config.toml
encoder_expert_mlp_ratio = 0.25
encoder_experts_per_token = 2
loss = "l1"
beta2 = 0.999
steps = 9600
epochs = 15.8
Rows from block 10 of the encoder of a small image FSQ autoencoder, named by matrix and row number. Rows with one number within an expert belong to one neuron, the router's apart. Each number is 128 + 24 x the weight over its row's rms, rounded and kept within 0 to 255. All counts start at 0. Numbers have three digits each. After the name is the row's rms in percent of the matrix's.
Before each expert's rows are labels from the 100 images, of 14976, where the router gives the expert most weight on average: "top examples" is what is common among them. Only what is clearly more common there than usual is listed. The data: photos of plants, animals and fungi (iNaturalist). In brackets: how many of the 100.
# router: router (encoder.blocks.10.mlp.router.weight, 32x256, trained with AdamW), inputs 0-63
# up: expert up (encoder.blocks.10.mlp.up, 32x64x256), inputs 0-63
# down: expert down (encoder.blocks.10.mlp.down, 32x256x64, transposed), outputs 0-63

# expert 4
top examples: order Charadriiformes (28)
router.4 117:202086113128123133142151142159186167082120091184123116123133114162098124108124149131091139144119166159142142126133132180125127119147128098145105109165110131129144125114143099144159101134145135
up.0 133:164161118184091157111100137155151186187152134181112119135137113161134108120148133137164085113142160161128144143147107141138130118149130106109119142122114132128110089147128120122055140137087103
down.0 113:196086116140178150146150126154115156138156118189078113140157114134214114125125134133096131138101159125136110166143130145122149115129090124136105106203137120164136140128136122150156182122139138
up.1 094:132125126134096090141156097118091144080127172104142135131092115103144104190150128161105108139100115155077136153147148149134158125155176121119166122135150124147137140136109112111107139103167160
down.1 107:064111101130115085177124092165143109115146132113167126139130144122145120123131128191136130155125085107118140153092107135131131182131144148154154142161150111150134136135120119122115140083099122
up.2 094:092129089114091123121116106156099135153093160163107130131127143180169140122112131132117102128122105136158125157179164133129177125124138122120118143150123093139147117078142134108150056129131135
down.2 112:100140155134123128125138116099164087154114110157138152106143140130122152095126127126113149081124091096134140174149135074138142162110127107142166127129128123131141137141156134137129191114085132
up.3 089:171146117148111099158189124134140088137182120133123116137111147131151156138113152137159175101113116115155119116134117148156160140084130143163112083169168150114142108106148066115129122099150126
down.3 084:141166147125106077114130091129103062164143116135089124143133134152145105091154103116107127097165130123100162096110118094134154097100152114127131126159118126115108159135131167149133098096114147
up.4 104:114105140100166117112142135110123100114122144110140133120135097124088119102110122115156129177142136128080145097150136170124104138101099122140097119144164124116154137142161131137120100116080083
down.4 104:142100143134170153112114135133129068073113145096074127132113125082132126130119116101191148115146159131127144080125110061106110132134135109126100115141151093107152129097096095137110175189114112
up.5 108:120125103106190073168099160161183196101145108099124119136131080143131118153125116163136128122129163120146126102125100127116082129150142156159099115109155138129097141104137124131116106137156128
down.5 109:130146117106128105159159167135091154100133156127101136113155097118116165157126131117135091149094160133119109105113136115124143194101106149147103121157115118137104128123133087081139161163115108
up.6 087:139147100133197156086108139130145081111076101134171138140110154109147136123128085132110101087131126134076117135171096129152149130152117087159138111150179105106091113148123121110130099153142131
down.6 077:135138142123175145093139121065088126114184096132100121115087141142162091130117137123096123071117143156112121086134108102126125142100134158132120116114129116136135138151127110102116099167178107
up.7 122:118117122117136087134125129169137107095139093062110144123110093105140122129139179121086169089098123119089123122091110117118165158114161111110095100120187124135097055121155115125093141160137119
down.7 120:093130118121077168146122136095109132086132114078119135120119113103125117139137115144149121165137043141112116114110119096133127134126139102149133117087095123124115070146131109115120094151103135
up.8 109:155126112089141161160130123109100173027155084133100135137149138130126140076141139112103146151134168093129142114112110093137094071128188157132160129202139145140150116116121160112149098151171109
down.8 093:104138144138121137119123117109042212084127132197111103143139115119120143134114117130143093004108133091148155102117146172140130128143111167127133144152118114124126117133126135087131156129138116
up.9 100:183127123131110158143100149111144130126111150143128130143140108116124138112133161138165097130125144136130157162123119120161163103084145131173142104144143109118154134132119114151124070087134132
down.9 098:136103161092105135144102104129101103135119118103113157127149129132155147130127157133132159213150156107126172150131135137121096135155156142132112175150122097131156134131112133117127151144126142
up.10 102:087165128085131130073115142174132144092117104128155149117132118135109130131149120118100163138162158112161153143131166153134150129146117131115134134128096131169119139109080119169130103124103088
down.10 106:109164120123126181110125117169152167144122140159150118146122134111147102149131140137104151111121098152128138183111132083124140166138124141113173091104135125140115128138145080095138089189136136
up.11 114:170125102095155085134091137147155148111160115097125151123121070080126143120127127130121143147110150127109142134148167132136153079139102116147107128154104112112151114110111151144119117176120121
down.11 113:122154103092082069141105140134108119109100109117131117143125131088108107143143134125133139237115127142118124114114122122101150066152161118123158076107125134127130113128133163157134078138158128
up.12 114:075174135079116133092119135112146165075105122162125150103107123173098136096109126145132107112164134109136145108162108111119143128166145124148090125124119118149128122090108105160160153140110117
down.12 125:121078140135170113106127148124155146125116130150134109137121143153189155144153137151118122110118196140120124132157131120119137102112103116120161177145128136110134168151137113041129135150106132
up.13 059:138133143121136133097103110153123124111119132117184119131104134115127092153134180127164157164089113185098140159125146148125147154088087153146133123115179153129126141110099160131128111150091169
down.13 062:094152104125124093090117116081143100146100093135147136133149099129135104105135150121122124136112113121125124143115117104127110111157122126145161090127123127153146140111127115153118133186108113
up.14 100:141153117102111125127179110094135106055123117083138129134111110143069105131122149130103120085085140136161112223100119134127143153090188147111139173101125109115113147121106163166131147146110132
down.14 110:132148118154116188124137158132132191091114132107157158122124139128112132141129139169120141139100135130148148179074116136122101122136094129114154138116101129137118148120119088089126174213128111
up.15 078:095127117125100130100170143122125080116117142135115133114139116137101146141147099144111134130155107153125112166131130129141138142128124153127131149130119115167101171157134104116163195101161132
down.15 083:136162125090129143141113115133132164106124155117097128130114163120121121140116144149128120063087109107130134151158143139119118064099120135129129113088161103135143157120117099127122100128150128
up.16 094:166138117154136166116112105058127162156113113140117106114176139098095122131148133107124165168146081135118156120104133153134119112111193149141121081142134120102115171127116122118151109119168149
down.16 078:124150158142120141135132133137142157151121118136075154139113160165087138165124121094121160125122104111138095125129133151122093092148096108113120141138108125164143125132142142121128065138164170
up.17 105:126125103119115161122117140139162162178160145114171126140122123069117127118143138130134152097118115127186098140114126119151082096080129119133072160105133119154109138155106111170112105095143099
down.17 100:116163151112121139133108148081152115119135135137118135105144155110137125112114149130149125182131106129122112200118137126114077128145088141120094114150122138120132112139118123090105126172121152
up.18 152:131138096113096163118141127119111123043107116148105132116079110106032148125127132103139129130141106144122139138110119087096125105151164122114098220134054126132145134117089158159160123148165140
down.18 140:153097116116111171128128116132098138070091136195099126123128132093252164133119138106116148116101197121159119165124120158131101077094115113138152165131171104130129149114110085094142141183126119
up.19 077:166126135126130141140105063109150128122148103145104110140129088126114121122149109121146125128145107109126136143124150131152069134123111106142141130142136129136133112160192143055080139144075113
down.19 081:145129137137139119114145105072123168103123113139115156138135091115136170123138123105152113081122153109132082085110120071128116137107120099148165103164134134145189094102145131126108153171111138
up.20 115:173173148090132131142182116068135154091145086122102119146109117126094118096118090104125144181127170096126120146091111119130112102090077149167139104125128122125120129135134163101110101084128163
down.20 111:169113124125090195130112142123120156134156099134126141140129129089132169136135151153124139195110140116120136097151122169113143141125128133149176137130125111116118152117140146131131125184121123
up.21 082:108089127130175145114040148125174151131112157137143128118142123142127108122153139125169121127160171093150134123133101130135120133137072113123147135133124127134133128125151159105133050088104119
down.21 089:133120125134107124140136128123104142169111144110141119134090129119132141140122146180146119135110157128135116055112133153136145140107145138122133124127084114107161185122119084055123150198133144
up.22 078:143170111197141136116124137106097099194151148131103111130088136140109114164118116139122191098128156141150105138130092170129083187108175167139113101138140115122119127102121136128110176108129162
down.22 077:172113166135157120095142112156171057136121098085148134147138126120163138127113142143154076172121146076135155131127137107113119140139120160139095157084107131121123097125137174157097110067101142

# expert 10
top examples: class Aves (88); order Passeriformes (50)
router.10 109:191077145155120113115101134130163120142121130161111136137109157183122135116125194133106156100109097126130146102136114116125115141102147146126116093139148131119171149137121110110095092136081116
up.0 091:145148149144126116109139156106066176119162141118104138130105186114126142113139145131141179114125093087107121125140135095130092137168112143125148107144155106151155111103133097063126149110100098
down.0 100:181139161126127140136152159155152185157143136132123105122151118153099108111111094154153158110091103139118103097141128089123130095104123142143122098139121118129120113128148158083122134069109147
up.1 080:134152140139151137121114127160085122100121117117109129136146150104087092099139182129143152179076101104118110135146130093128129121149141117103148103159135096102118095131122161113099125106125141
down.1 088:148146125104137145113151148129082164109135099122116126130094134072184139095125106150165155145136059135154107094078117157117115151102150142108069142123176127142096128143101085117158120107106117
up.2 091:106129153143078136121123099164116154123135118113111131142121102147128129115135140161115135186073116200104141111106137150111171129112124117153102113134104089128109105138132158130128162100158153
down.2 087:143130136139148200130133142180137125071127100095179129106146133153119131136123107115178086144161092157109109140138143112141152151132147107144151130139216132095122153165115138119131144159117140
up.3 092:149119152157091134095137120165166145129136140142135133136084129130139091129119115147102127164102132136113123116091103170131155144181096090071127119146054120141123134165161109110107151132140098
down.3 102:167126117121091172120131132110117121109120172157153107128104128178112127120145123142144130160138114136120125139115135131132127141138133133134145164138183155114166146125125120158115157135116141
up.4 069:068119116120170181141140133115166110064146143157136115123119109118097141140132093120167123124176125092118123141132134114139132133139166139105133129151147111128131144146127144133107169133109080
down.4 073:126089102132135180151122126108101162127145143133171137135146145140139140150119153135084142170142131093133147148119120143141109120148122166141061146160142147130094167151125152118157124129121137
up.5 114:163132132114162127088138132189159143139090122127141130121099146130067130117120130121117123140161168114120100165133108100162137131103137148090103112139132125136142157147131162104127127103098116
down.5 117:116139150100087149137123122148128131161148158109094125114085112096158121116128120117105059136126182087114134093118129136103097174140124128123108126120113131120110126122131128122152130141081135
up.6 099:114108142120147159158140085121158094151126144105126113130120119119103123106098128148141114110155156081111136175109134144092132126116096113126105150097117153127098076097122136118136097160144177
down.6 100:147139104122076166120138105172146129119209124111124118112072144159144167102122107130125107131161139157141123138106144139106090115129092120140096100166123099144120173154107105158163132104141136
up.7 090:139153134150145067129140181115101110168131135111109145141169135161100132147121133152142122126131082111155102124143157138132144158091154152145120096104105111139142109105131142121133118184123136
down.7 104:081130143113170100093127135168141113157173113103154124132174133114139124152113150167172133136123144104128117138153105069136134139116140169135122119139107150130108148126105148146137107130149126
up.8 097:132084118115098146142110142134125112137129142131109144145128130136115132127117127131073110133137118139090126191119098174130152140133157100128157167133118128128113071142155152089103147134163091
down.8 087:154143141148142172156125169151101139067123092173108085105076105174141146111130107089092115139139130095123144092115137187121102165097113116116128096125123135126115138123129118145136179174135100
up.9 125:132138111105157125098126145188147166109139136138134104109129119157117128127126137150116147143137137118148145105181118130119143135132175122100126097121119112132130069117163126127134118095130096
down.9 121:133083128085071131156120137174111112134112125089148132108121100130132150122118115134095105164147133120129127150152135132126130100147142114130126123138098140119146164152108099053113111137122105
up.10 095:095131094117153207134193150138163120113123112162139148140162117169159137127113112082151088137118128139118156150187105101122150100117126122143183155104139116111157125154125145151099126110128118
down.10 096:138129137144143193148131114106094123121131119164155113127148136121153162123133145119149108165127135096147127104147117151144106100135141113142104178139131104113085152109138136126090145171131106
up.11 146:197149144159140101148159144141140105171162139141109140143124127188091099121134172161131096116147074136144154093144119173146155123127133132108131058103102125133131118097146107133093116166126119
down.11 115:187159107159141130130118162130090118140113117130159135135170106086135133119123115120150145120133053141114108082144117130118138087120120146139160187143100112139129121123104075126127138137121132
up.12 109:121132142124102100129105116168139090151148106136113119123132126146123151106163159137144139139132150160116109122141141104112134138084089152114138148096087149131122159101136077095118123123093127
down.12 113:121148124111140117094140140133150145131139143146138140142129133124107140124101134110108111091116137112116122102127142145115110120128147144123113161091166137095141123139131167089145164189108143
up.13 090:174097121107155082120097105106123061151162144132109116130142170117154162130125152163130066139131065133115118128093127138127113078141174163128102103130140143122140077097079139120138182093091128
down.13 085:135103124113122079123100126170140126144140138125072131139115152091089122132117126160174156123155110127132142168114094144125137150133116153122191080128096134162174142156133120088157130141161116
up.14 108:138100148114113196107104158110144162169119138099141130146207135122146112127106156117116134122128126153095148177104110177109137118083170124161160122160130123151132095131129132108089103118160097
down.14 099:142105131126101231122122114130133143086154166123137075118168081152168144133146081112110144191109135091111146159129167169142101132068102087105164102132127176109134148155154110156104134097127123
up.15 085:216121123140091164134111138128120150116083133119139131137192131127144135132120129117157159126148124135090126147138123122115137127137107132128140084159147136108116123130125117115074140110173133
down.15 100:132092103123098219160140088117125109106143144135149118111134137159127118126141094131143179104111166107141163105113126156137162126142101124133125156115114136121118105142119140112145116081108115
up.16 076:067129144138148084109114144144107119138169159129111130125093137136092154093119108143113145162088158114135146116120105138130151147108080109147089130129085104112110116141147116164133117112159113
down.16 083:118126170120106149129130127101122155148140118140102133111119146183163134150137143128139098131129184135098134138149150103135126105193128108145139143073137132082109133091108094103152148232115149
up.17 108:149119147153104137175092120117139173107183110155122153147100131149083129136138109141112150141100134099125132143125130100122109217133142114136099112135107167139143165137120133124109092187143092
down.17 126:152145147135136103137102151132092108098125095149132126107167128155128122117130120123112090157130122154154119152144127070117086137140103103106158144152128128146143143145129114151131130120168132
up.18 095:171113121158106095119118132128126106130089120101118124116181080073168126114126149124141111108118126090140123072126089154129116109104123131145136122112119129112174114096128120182166127128117120
down.18 091:129134131135153084108145113098148123162130123106081110125128135118142092150124135144128127143130082145110139120128137121138118170109115156164069123121130111114137095118108097103130129178117116
up.19 131:191136133104119135108109103081111112117122110160084126126131160115114099146112114089146124125136099142123137127154103094122125107093125126128165121104079111134150122141128118077115137114066147
down.19 099:137125113119089098132128124115154118145091136139078128139123108073144111116125156127117160136108107142147151072094130154126101119120170133117100141106124127137142144096140122142144113084162135
up.20 078:172155134171098187120145166148149092156203136126108138151183150098099140143116129110167088082130128136113150078180131175138112090143153118120126096141137121138131130127134079128162128134112140
down.20 092:154160122152123199142114096109134156148146141122140166110115156086141151103126065128160132080137142154156118094114129129110115135129124144155134163142161089122176132119130156151144148125136114
up.21 098:166106145117062116138168170143148110139129139112126133115111140117138111115126130118159136144121157086118110153124126162146116162084152117157133103130160144107135119115152147094113162189130121
down.21 100:140153138107102124098168115123140089176174136063138123126147106102162121122133084143131097095127187133110130106110108142087094169118120138143157059143119131140097132153155117110138110111131138
up.22 115:088102136173148132147139127103111118144107193169084147098153145176119129101132099147105116124164115112128135140138087148160164140129137111149085142109123112113130115096113123139156096088184141
down.22 110:129086117137106139161128129195124101140122142136124146128100125152117136131141121136117124197132077128118118137163117159141146089130140116113107171167110130133121131139130139145099155159111126

# expert 22
top examples: phylum Arthropoda (70); class Insecta (66); order Lepidoptera (31)
router.22 157:163129110184103141202145189143124127138129129228153154111097131120099129123122141149097129133107094138110130165146119178109201111106135109101103169146097139138123149109068146159110165133124136
up.0 079:133146129135136107125089133147129079152144106166147129090155127122131129130133119168129119144122121111128132109149106176128119145153110106132128104118156141163128150098144165112129116109090139
down.0 089:161117122117090132118118157088116123167162140136149127134142163115163107126115140138142128154097112099129129132114134146134122102138115077124153149114119174110111117109113169175112115113150147
up.1 096:121150105164173105116096124145131175091059122135103115130108118128093129137130107137052127144144127117141154116191135145142151130117146106120134125130126112138109183138150172152144178124149110
down.1 092:103140116123109132134141131121105106068073130108087115123120120107105101121129112138060138139120138144134109117134122152138141114156156110111152105126176113131120138120122102101134086079127125
up.2 075:127136123111126083080103134133140148119115124128109104130126133114130136111128152126148148114154108182147135104158116143126141088156093099143108080119119127093111143153113139096133129117101086
down.2 086:129144142099119112116119115163174133089087136130086128142115142111155143125115088112132151136137130104148133106092131131136119043092176111123173156158181162136136161123113120104164136168086136
up.3 049:096093137136137144124159137110138100102127132064129123139116161124135138122158129132085155124144098118104127109160125136137145123141145084149092116095156125122121104073119140101102159103109151
down.3 048:165139135177126140115123115094108130142146124028113138131113122136097159146123127106104141084160145106142095164141143162123127106110148116103113208136125125133171086120096172170149094115144106
up.4 077:164114134069139125091165184112154112128112125129086141106138158141134111116160102130155129124133140139078127123098088089106149103135094081126127129129135128105146115089119127152114057141120097
down.4 095:103120140142124099107125111144154148112164162138138141125126128129137132119113141142176149084145118112120134079126134162132110059100165126124135110076149135124137139147152142113105165146064101
up.5 135:090141151139131100149123106173164133136205107145144126123113100121104146142126117179126131112147136146162114139119143120156107151136117130109164117115106134123101130145100187108127090192161143
down.5 115:103146131135118093148127105121128122129094099169103133134115144154111143143113136159122129109117132119103138153119119000131121129130121147139184133114101131123125113128112110093136126156122130
up.6 098:167091114108133165133161139103172149151104150119112128128164112153073111122128184128167123174173144155131098098119117126137110097165111154164099100099125124121145131112102118140127135099094135
down.6 099:141130138121091101136164104126126135162132126167128142135111119152182133164129141188170136141115164120148119127112129135123126089092141125150125103136194142118111139129127103069120103198105092
up.7 118:062093125095155123104111086093114112140093114058131142099143139096172072114125126113104120101095125142160118103100151124148105109168099149110130133071144115124146117113138129143156110093102148
down.7 124:135171145136128122125155120112171090168166111166114125147125112199068133127118133103176128072106109140135123095105117109103139137141120154138136201121117127115141124094120113172142148139155126
up.8 103:132184130195099158138182113126116122131062135168107130123112137132137161100159134122119128121094113153091141138153111149114149116156134147133115198119108126122150133121104163137128127131170105
down.8 100:079161123073128102121112096109117113143124104160124120112140134117150118111125120135130147091131144181119158140176136117129149176147122160162098101130170104137089142156146119182116135091133147
up.9 087:152094122085078128098123135141122169104112131147126149126178175119128089117124110132120111127095158069128141138162115112141120113152134065139081132153179124131151150109119135146088104165127097
down.9 097:116117138111104163144121145136154121132087137127114134127153147144140132119121132159122157188121110138140113126120095107123144151116135126138125159141097146127115145117121078124119148149106093
up.10 099:134146147139113133128105075149146135161088127154126115120139141104110091132137125139099139095124113127141150131159131115124137119177099164140141170115121148104133132114122080185085089143120132
down.10 087:074091125121129109132168151142126172163088166169160130147123113098175129124140119149130130150107091132134130111170143156127140115113147147147055088119134111123116113126154145105133122142096119
up.11 076:093110149100157119129168138079115089081144121096160147127163149099134095133104080137118120149168112091128139128105104087134105139131162149134139153135122130122099111136100109131106132148116139
down.11 081:121143117160110101154119138071101133083154111099150123124083138132094120132135142142137115133142159143111137161147153126144136134120126085129128155151129102130157158121109152090121111162159107
up.12 102:123128106177142132128094158073161144132163097101100123133129156159173144150140109129141109112117143111141159126073122100127143104113174106144176100146095139130158142143104157139114105110121094
down.12 085:143155138119150115145117115152132127194165127154108162149147129156124131151139141126130139160099162147132148144137122175125143116107115131127085151136138185139151121128121149128139157119125148
up.13 095:137161143157085116113139112130125118104105140167180131145100105161115119123123089152136150139111125116103106085140148194140119171068146134123133137189125173141142114089154116137132151161157055
down.13 095:175162172118154166104133144143129151117125124225174153123129103117134158152148124137122134089131065156126144115180105073128130165122137141129102101124139117119120109117112113113127132134109129
up.14 105:127107108077131115136149077131135128104145112110111088121147109108102133134143157103088108112112097145126103092136102183107132150166139129147137117139131151151128088090111125141171126149131121
down.14 087:126140124094138148128142130108145135169110117100110111106122120116150166129158104111121131193121064112108110091130116097120149153145137107123194153118127144126155085123124088120150129177094166
up.15 141:125149114112115145087106130097157147140099142057138122117146127108155136134103147110156179119070094136141102108104120104136137133195138097121153123114075123117117106079138103084153119081151119
down.15 129:133202158146117125133147118139148181165175110150127138141131145185098161139107132104128102129146124115167124108100125084126144052103109122122144184166142130137157139138120097139160125120115128
up.16 093:123151103124182104123164130149132130105100119106169160115114144124095149136125111140160140143098138129169173133130094133139125162105105105118112103157134117126158157141107145164151135200198126
down.16 076:148167135098107086120153121179163154113148133095151113136144117102147173143127136098122125109086173137150146134150114120109101074106102124118141117108090132150117103129136117121127126123142145
up.17 110:107151131126109118147152123151107161178123144140139104107143146120127140117145121144156134110103180125093094128125164143128080116140164154134130084098106109136092086125152115132107125172162134
down.17 112:105120095110086092186115121120111085134153155176088143127118110166117121120099105111154093084106145137125098096122137114122127134151113139107118109117119132126107140129133142129151128105089124
up.18 083:111157135146093088111164141127142148168178134135149157135104115177101141136117116136142116154135138161148137131139129168154112169130143133125130117122155146152150095080113115147132169132133118
down.18 108:094116149110122164120122151139158109179104111124120107130185133171102161120096113151116119111134127140102111123145134071127119129142115130137143083106079174118103146128157130054124125182118146
up.19 091:149168149154090102128153094165155141105093158115125138109124131107159145119121097149195204149139116115139170159128098104131136164117114106136108127097126169149128156108116113099082131149138141
down.19 083:108173141118137176136124154136119122179095123110148129142082120114125146141120136146141162152132123114160137169113122142147155161096136124140108117108140138129133161096133113160142123169155121
up.20 112:072119144125148145107099156100159134107106127100132138127134168079147156157138115122136089122097116114141109093122150152119147089149152150149151147112136148150148098130079178162130112093127123
down.20 100:116133102137132095164121105137116160161117106164093129125123132165101135150142128132130125139063132103107139131158109132127126130105118098103147160083128087134125109141127146150120124159105102
up.21 099:075135128084087112088097144119143157121086125059115135135140146134176105089119133082137138095138125180154098098151146114114104126114075179161141164161106168104138069150142112101123129120145139
down.21 111:130128139131131128144123127101188098187181120078126124126103118188079149125135120118113129113132105107138133127144137142130131159107110116102122186164107129137142142140130109109138061152151124
up.22 115:160142130170072130170162143129113109118142161228092147118117124143101124092121166134089136107092123180107134164140125135129157107136140112122094192171115150151140141092115120135114143114113151
down.22 115:131171144102159091179132119130121153100093126255083129118146128130165119134130122121131151119131161157124116086135132113137143147116147132134120091117125128114140137105122147135149154090117126

# expert 24
top examples: class Aves (88)
router.24 088:085165138114112126130107127114059124104076135084167139136086129092146124157128158120124169119105108129114103135121134095114105151143101142152131129124134120145128112148081152119095077155127130
up.0 071:138147145101123127111079150112181121150147125150177126129139138147125145118125159131110162154121152146102098146133144075097111137102131116107138108147135134131100132100091129105147112157100125
down.0 081:136128136145099177132113123092135130172119139162139146167160136149079134145150039133139125090145160137119133132122143125143129119123133122126152142131128139095120098133124154145095110148140123
up.1 077:134130129102129069131111123092121159084100119117162103124127117093152118124127147127126154081172151130111121134120086142124155177133107074136164087163142136115134086111119096099109075118167155
down.1 079:141093140156141145114129172141138018127168152134135136117144121103097115120151105145152093162142141097135107157147123098116136169106116115123150158134130136128121160148146088160143091128132132
up.2 120:067164126092101124129128148178134124075114135135179140127119100090160146134120100149140123170146156107094114112105145169111158171146159111107156077128128142171109145145123142085153112125167088
down.2 130:100146118153090073136118140142119126124109121112127142118137144101127110119134145136100098188170163154101124157133138143144162113133129144113112149096140143146125131138107125075128160133138166
up.3 099:147116138136117092159089123183090136129141132137145143122133156122107161099136130137111140130098104131088133074106105173124113178147104097134154111163093129145141126115133140123115135092104140
down.3 100:135137136118118125154141160138130049171116144152116145145121103098092093136110147117114131079101106117158098116133109115133162155147169132129182119078123123136107121140120085150113097084154121
up.4 103:131125166109145120139139140093143117103122144136163109130131129092086147162144171126118119099093091081110111093138113146125138114156125125149163116135168127133139124135135112173136098172160148
down.4 108:120167167120077148112093146068136185120159124146120125135126118118088110105138092149113138142121136122123115073109145102118140121125101151132166163167079112128160117135130152150130158167122098
up.5 077:126092091175168141147130094083142135119089159126124092161127080088115130095156150120176112145151142142145120113131123157107159174106083130132132128108127123125141115128114134115111140135148087
down.5 080:102153107128091129120127125153123108134155150136113151135134141128116070136125153101093097150153153116110149150120087128120145106113166149133143144087157072151114143110118132171124090117103096
up.6 074:136153128143107151113154156142101154136085107119119132133161098135106118097140106136106155096142142093160141103096125116142118107133097140125125174105168123135086162109101098101115060070171163
down.6 074:115095117132153157085158140085115119144144168136108116126126145108141137101129149168123124094143136132143139170163130058122122136100143121133116110142138146134127129141130100153118107149134111
up.7 101:096109118159062125168147166117131107159135107154155120132135112112107135114150123157157146121074135179142135167131110110146115173185088128139098160142090106152131092142123098122123147154092132
down.7 103:155125133157123208133095154140080120117106125080125121128138148117150160109086131127118124153145156124122121127154132048109105194148141116151116104135108130101123160103107148101112075109134104
up.8 123:146141129081164211135153152122157133099102144139136136123084106137097119167083110121091179132077139090127110136136151125122133125180158154144138189158146146136106113150120125152126143146127119
down.8 108:133148129108202066099140124091116090074137138162101137157133096130152123126114205125146114134126131109141137121138148141142119131138113126114147081134116116134135166109119111117103122136077098
up.9 120:211119095116175113134119124115110121107211130082122131144091137090097104146095088154113091162081108125113129122110129148133091121107143124145097121124103140126111144141105109155106186120168131
down.9 116:126191147100189128103138117160075113135108130044141113131130139195126148131104091150119149111125154160140131163104150122125128062110121139125104166127131134118137132157100139164129155122151152
up.10 121:137124125139118093149156117162121197097090112095095151136103086103107106130139143141097126126120148135077100145121139116139106191099129095099094151126104120123139133137152160119096075180116105
down.10 110:125110130143090097120111106125159133143121153098118116094140124075130110124153097172107119176105125188095139125115103044113105134111111127153148122101129151126147081122160104161114125146077123
up.11 087:103127124105154191100147126102131135136140130108113137126096108164111137120123108111153169125132127096090146138150116130104166154136107133119102148157116123101141150089123108121141145066115114
down.11 094:087075161116115146099129125117125143138111151071139160128090187173160130147148111123067136102109134155143118119177134093122127152136122128123107130108118153150118139128131126017131086129132092
up.12 085:139108107117163129168134184100115095083102130155107142113115075166114159125123131106102165107052158088135127094119111128144120120149099156143135114134154096135118098115103132151144107163103147
down.12 086:151117123137189119130094123127122108133161129123088127130149135145110115125157141158139133069119137168144122138133111196119144113112108113136065127125107116104103146133141104101115141107169132
up.13 104:154131125114128075144133101111112191080108108136089160120058129096156149180123103162176142147139099135119101116143131131093178139122160111139131098112123132110132140113129154073127061106129123
down.13 109:103176143118142085096141178115154154122147159160173144118103140117122121134123110117160140107117082120168125112126118146127147084102102134110121165089140130103149133140144137086116117119141144
up.14 111:127130120136088051159120129111148156126138129134122120133089170137121110127120117171154195132151132173108097127103122164134129184119104112104071153102095133128090131159100153151131177162146143
down.14 122:151154158130151148129130112158112068163182137110151119148165105123083139126132116093145126135103157178155108109111098074122161105123120156124093131108120118092143120100125151146142139103134133
up.15 118:156120139124112106150117120164101142129112138061106151127136113081144142125127187128083131079144156164123148117104085165126114166111019124119173129144114128144150138120089104101122119151149163
down.15 116:063164142145115114116127107105103117119106119075150093111120133114124119120176126149126150140119067133134127128164120021122143104144136101132145120092126107123100108132130148162142124061133142
up.16 112:136119135130158141123129122087133112110166111123086135132121151097052129136113103124171078065097174105118133119162103125133144081153146116128145121118168094119102112151142190159119148140124100
down.16 109:145159115158174084107149120110161148084115121165076113137128147117165109124122127160166123159128172150127144180083137193129133112137127104136097201138099121114132139094138095126123146135146107
up.17 102:126115128149095126123155076128169103114118130126122116156109105100147109119139111111113186089117122178127150084084134110112128164136064145129151127146125130133160105153074116149084152091099149
down.17 106:116126133120172144115141170163138082157171134120118138135135156111091144141095123151192139134134087163116127133175121105127122171133140103137105185134125149093113140109112095091134115109103111
up.18 101:122107144126145115161107147096117091126080120097152102108184111123105146123119178153143130111093160105154116135169101123129147092135130128151144114138151106146140157133104083139132091128103126
down.18 109:162186142128139144107119104133151115084108110122126123161172093075108114140134087140116170138112100118121137093079141187109103071079115122124135133160104138131148148152151134143136165115077120
up.19 099:141170136110097124132141114146147146127157122115119134119087092126106107123129127137149142159137136128118137155104135158141097142128097096114088120133123122141163078137119169106108097046114116
down.19 105:169114139122123132129126179134106128147108118071164145134126120124162131130163092124156144192123064144124110111102143145132124112136141098097164095079159166106105136135121124200124135136121121
up.20 073:164125124119090204158118148134160117126079149111155108146124142133127060112139134133159117099133135084149142136151110154145104132173139128138125096099150134096119132091136112089133149098130139
down.20 084:119095117139123185133149143137130131111112146073127148112084170125145123100138162102101101119100119104113136147126130180138131200127137093138146070109125129128162149120111100091129124140142107
up.21 062:061129129110082149131096124166148096137130131115123143137139069120102130156120122146115093178096113092137134171103150124142109153162136130141120107138121127154152093082087146136126077140062162
down.21 067:123127102109135100133116116128136157123117120077138154121125146126143131121148105145129118073151133164095144161097139111114099147126117133130091137147136141146135127171138146088149162176136150
up.22 147:126129108112098128123131136146133157122079101071129115119130187147122137106128142085136140128132128122181099113120116144145113099125096181149116124105124125109109088113108111100131113146115161
down.22 154:111176123132136128128135105157149155116137127086140112126118127113124138119121112109106133136113114132142152133124107161136126103117147117112104130140096102128119126147152101122117156175125134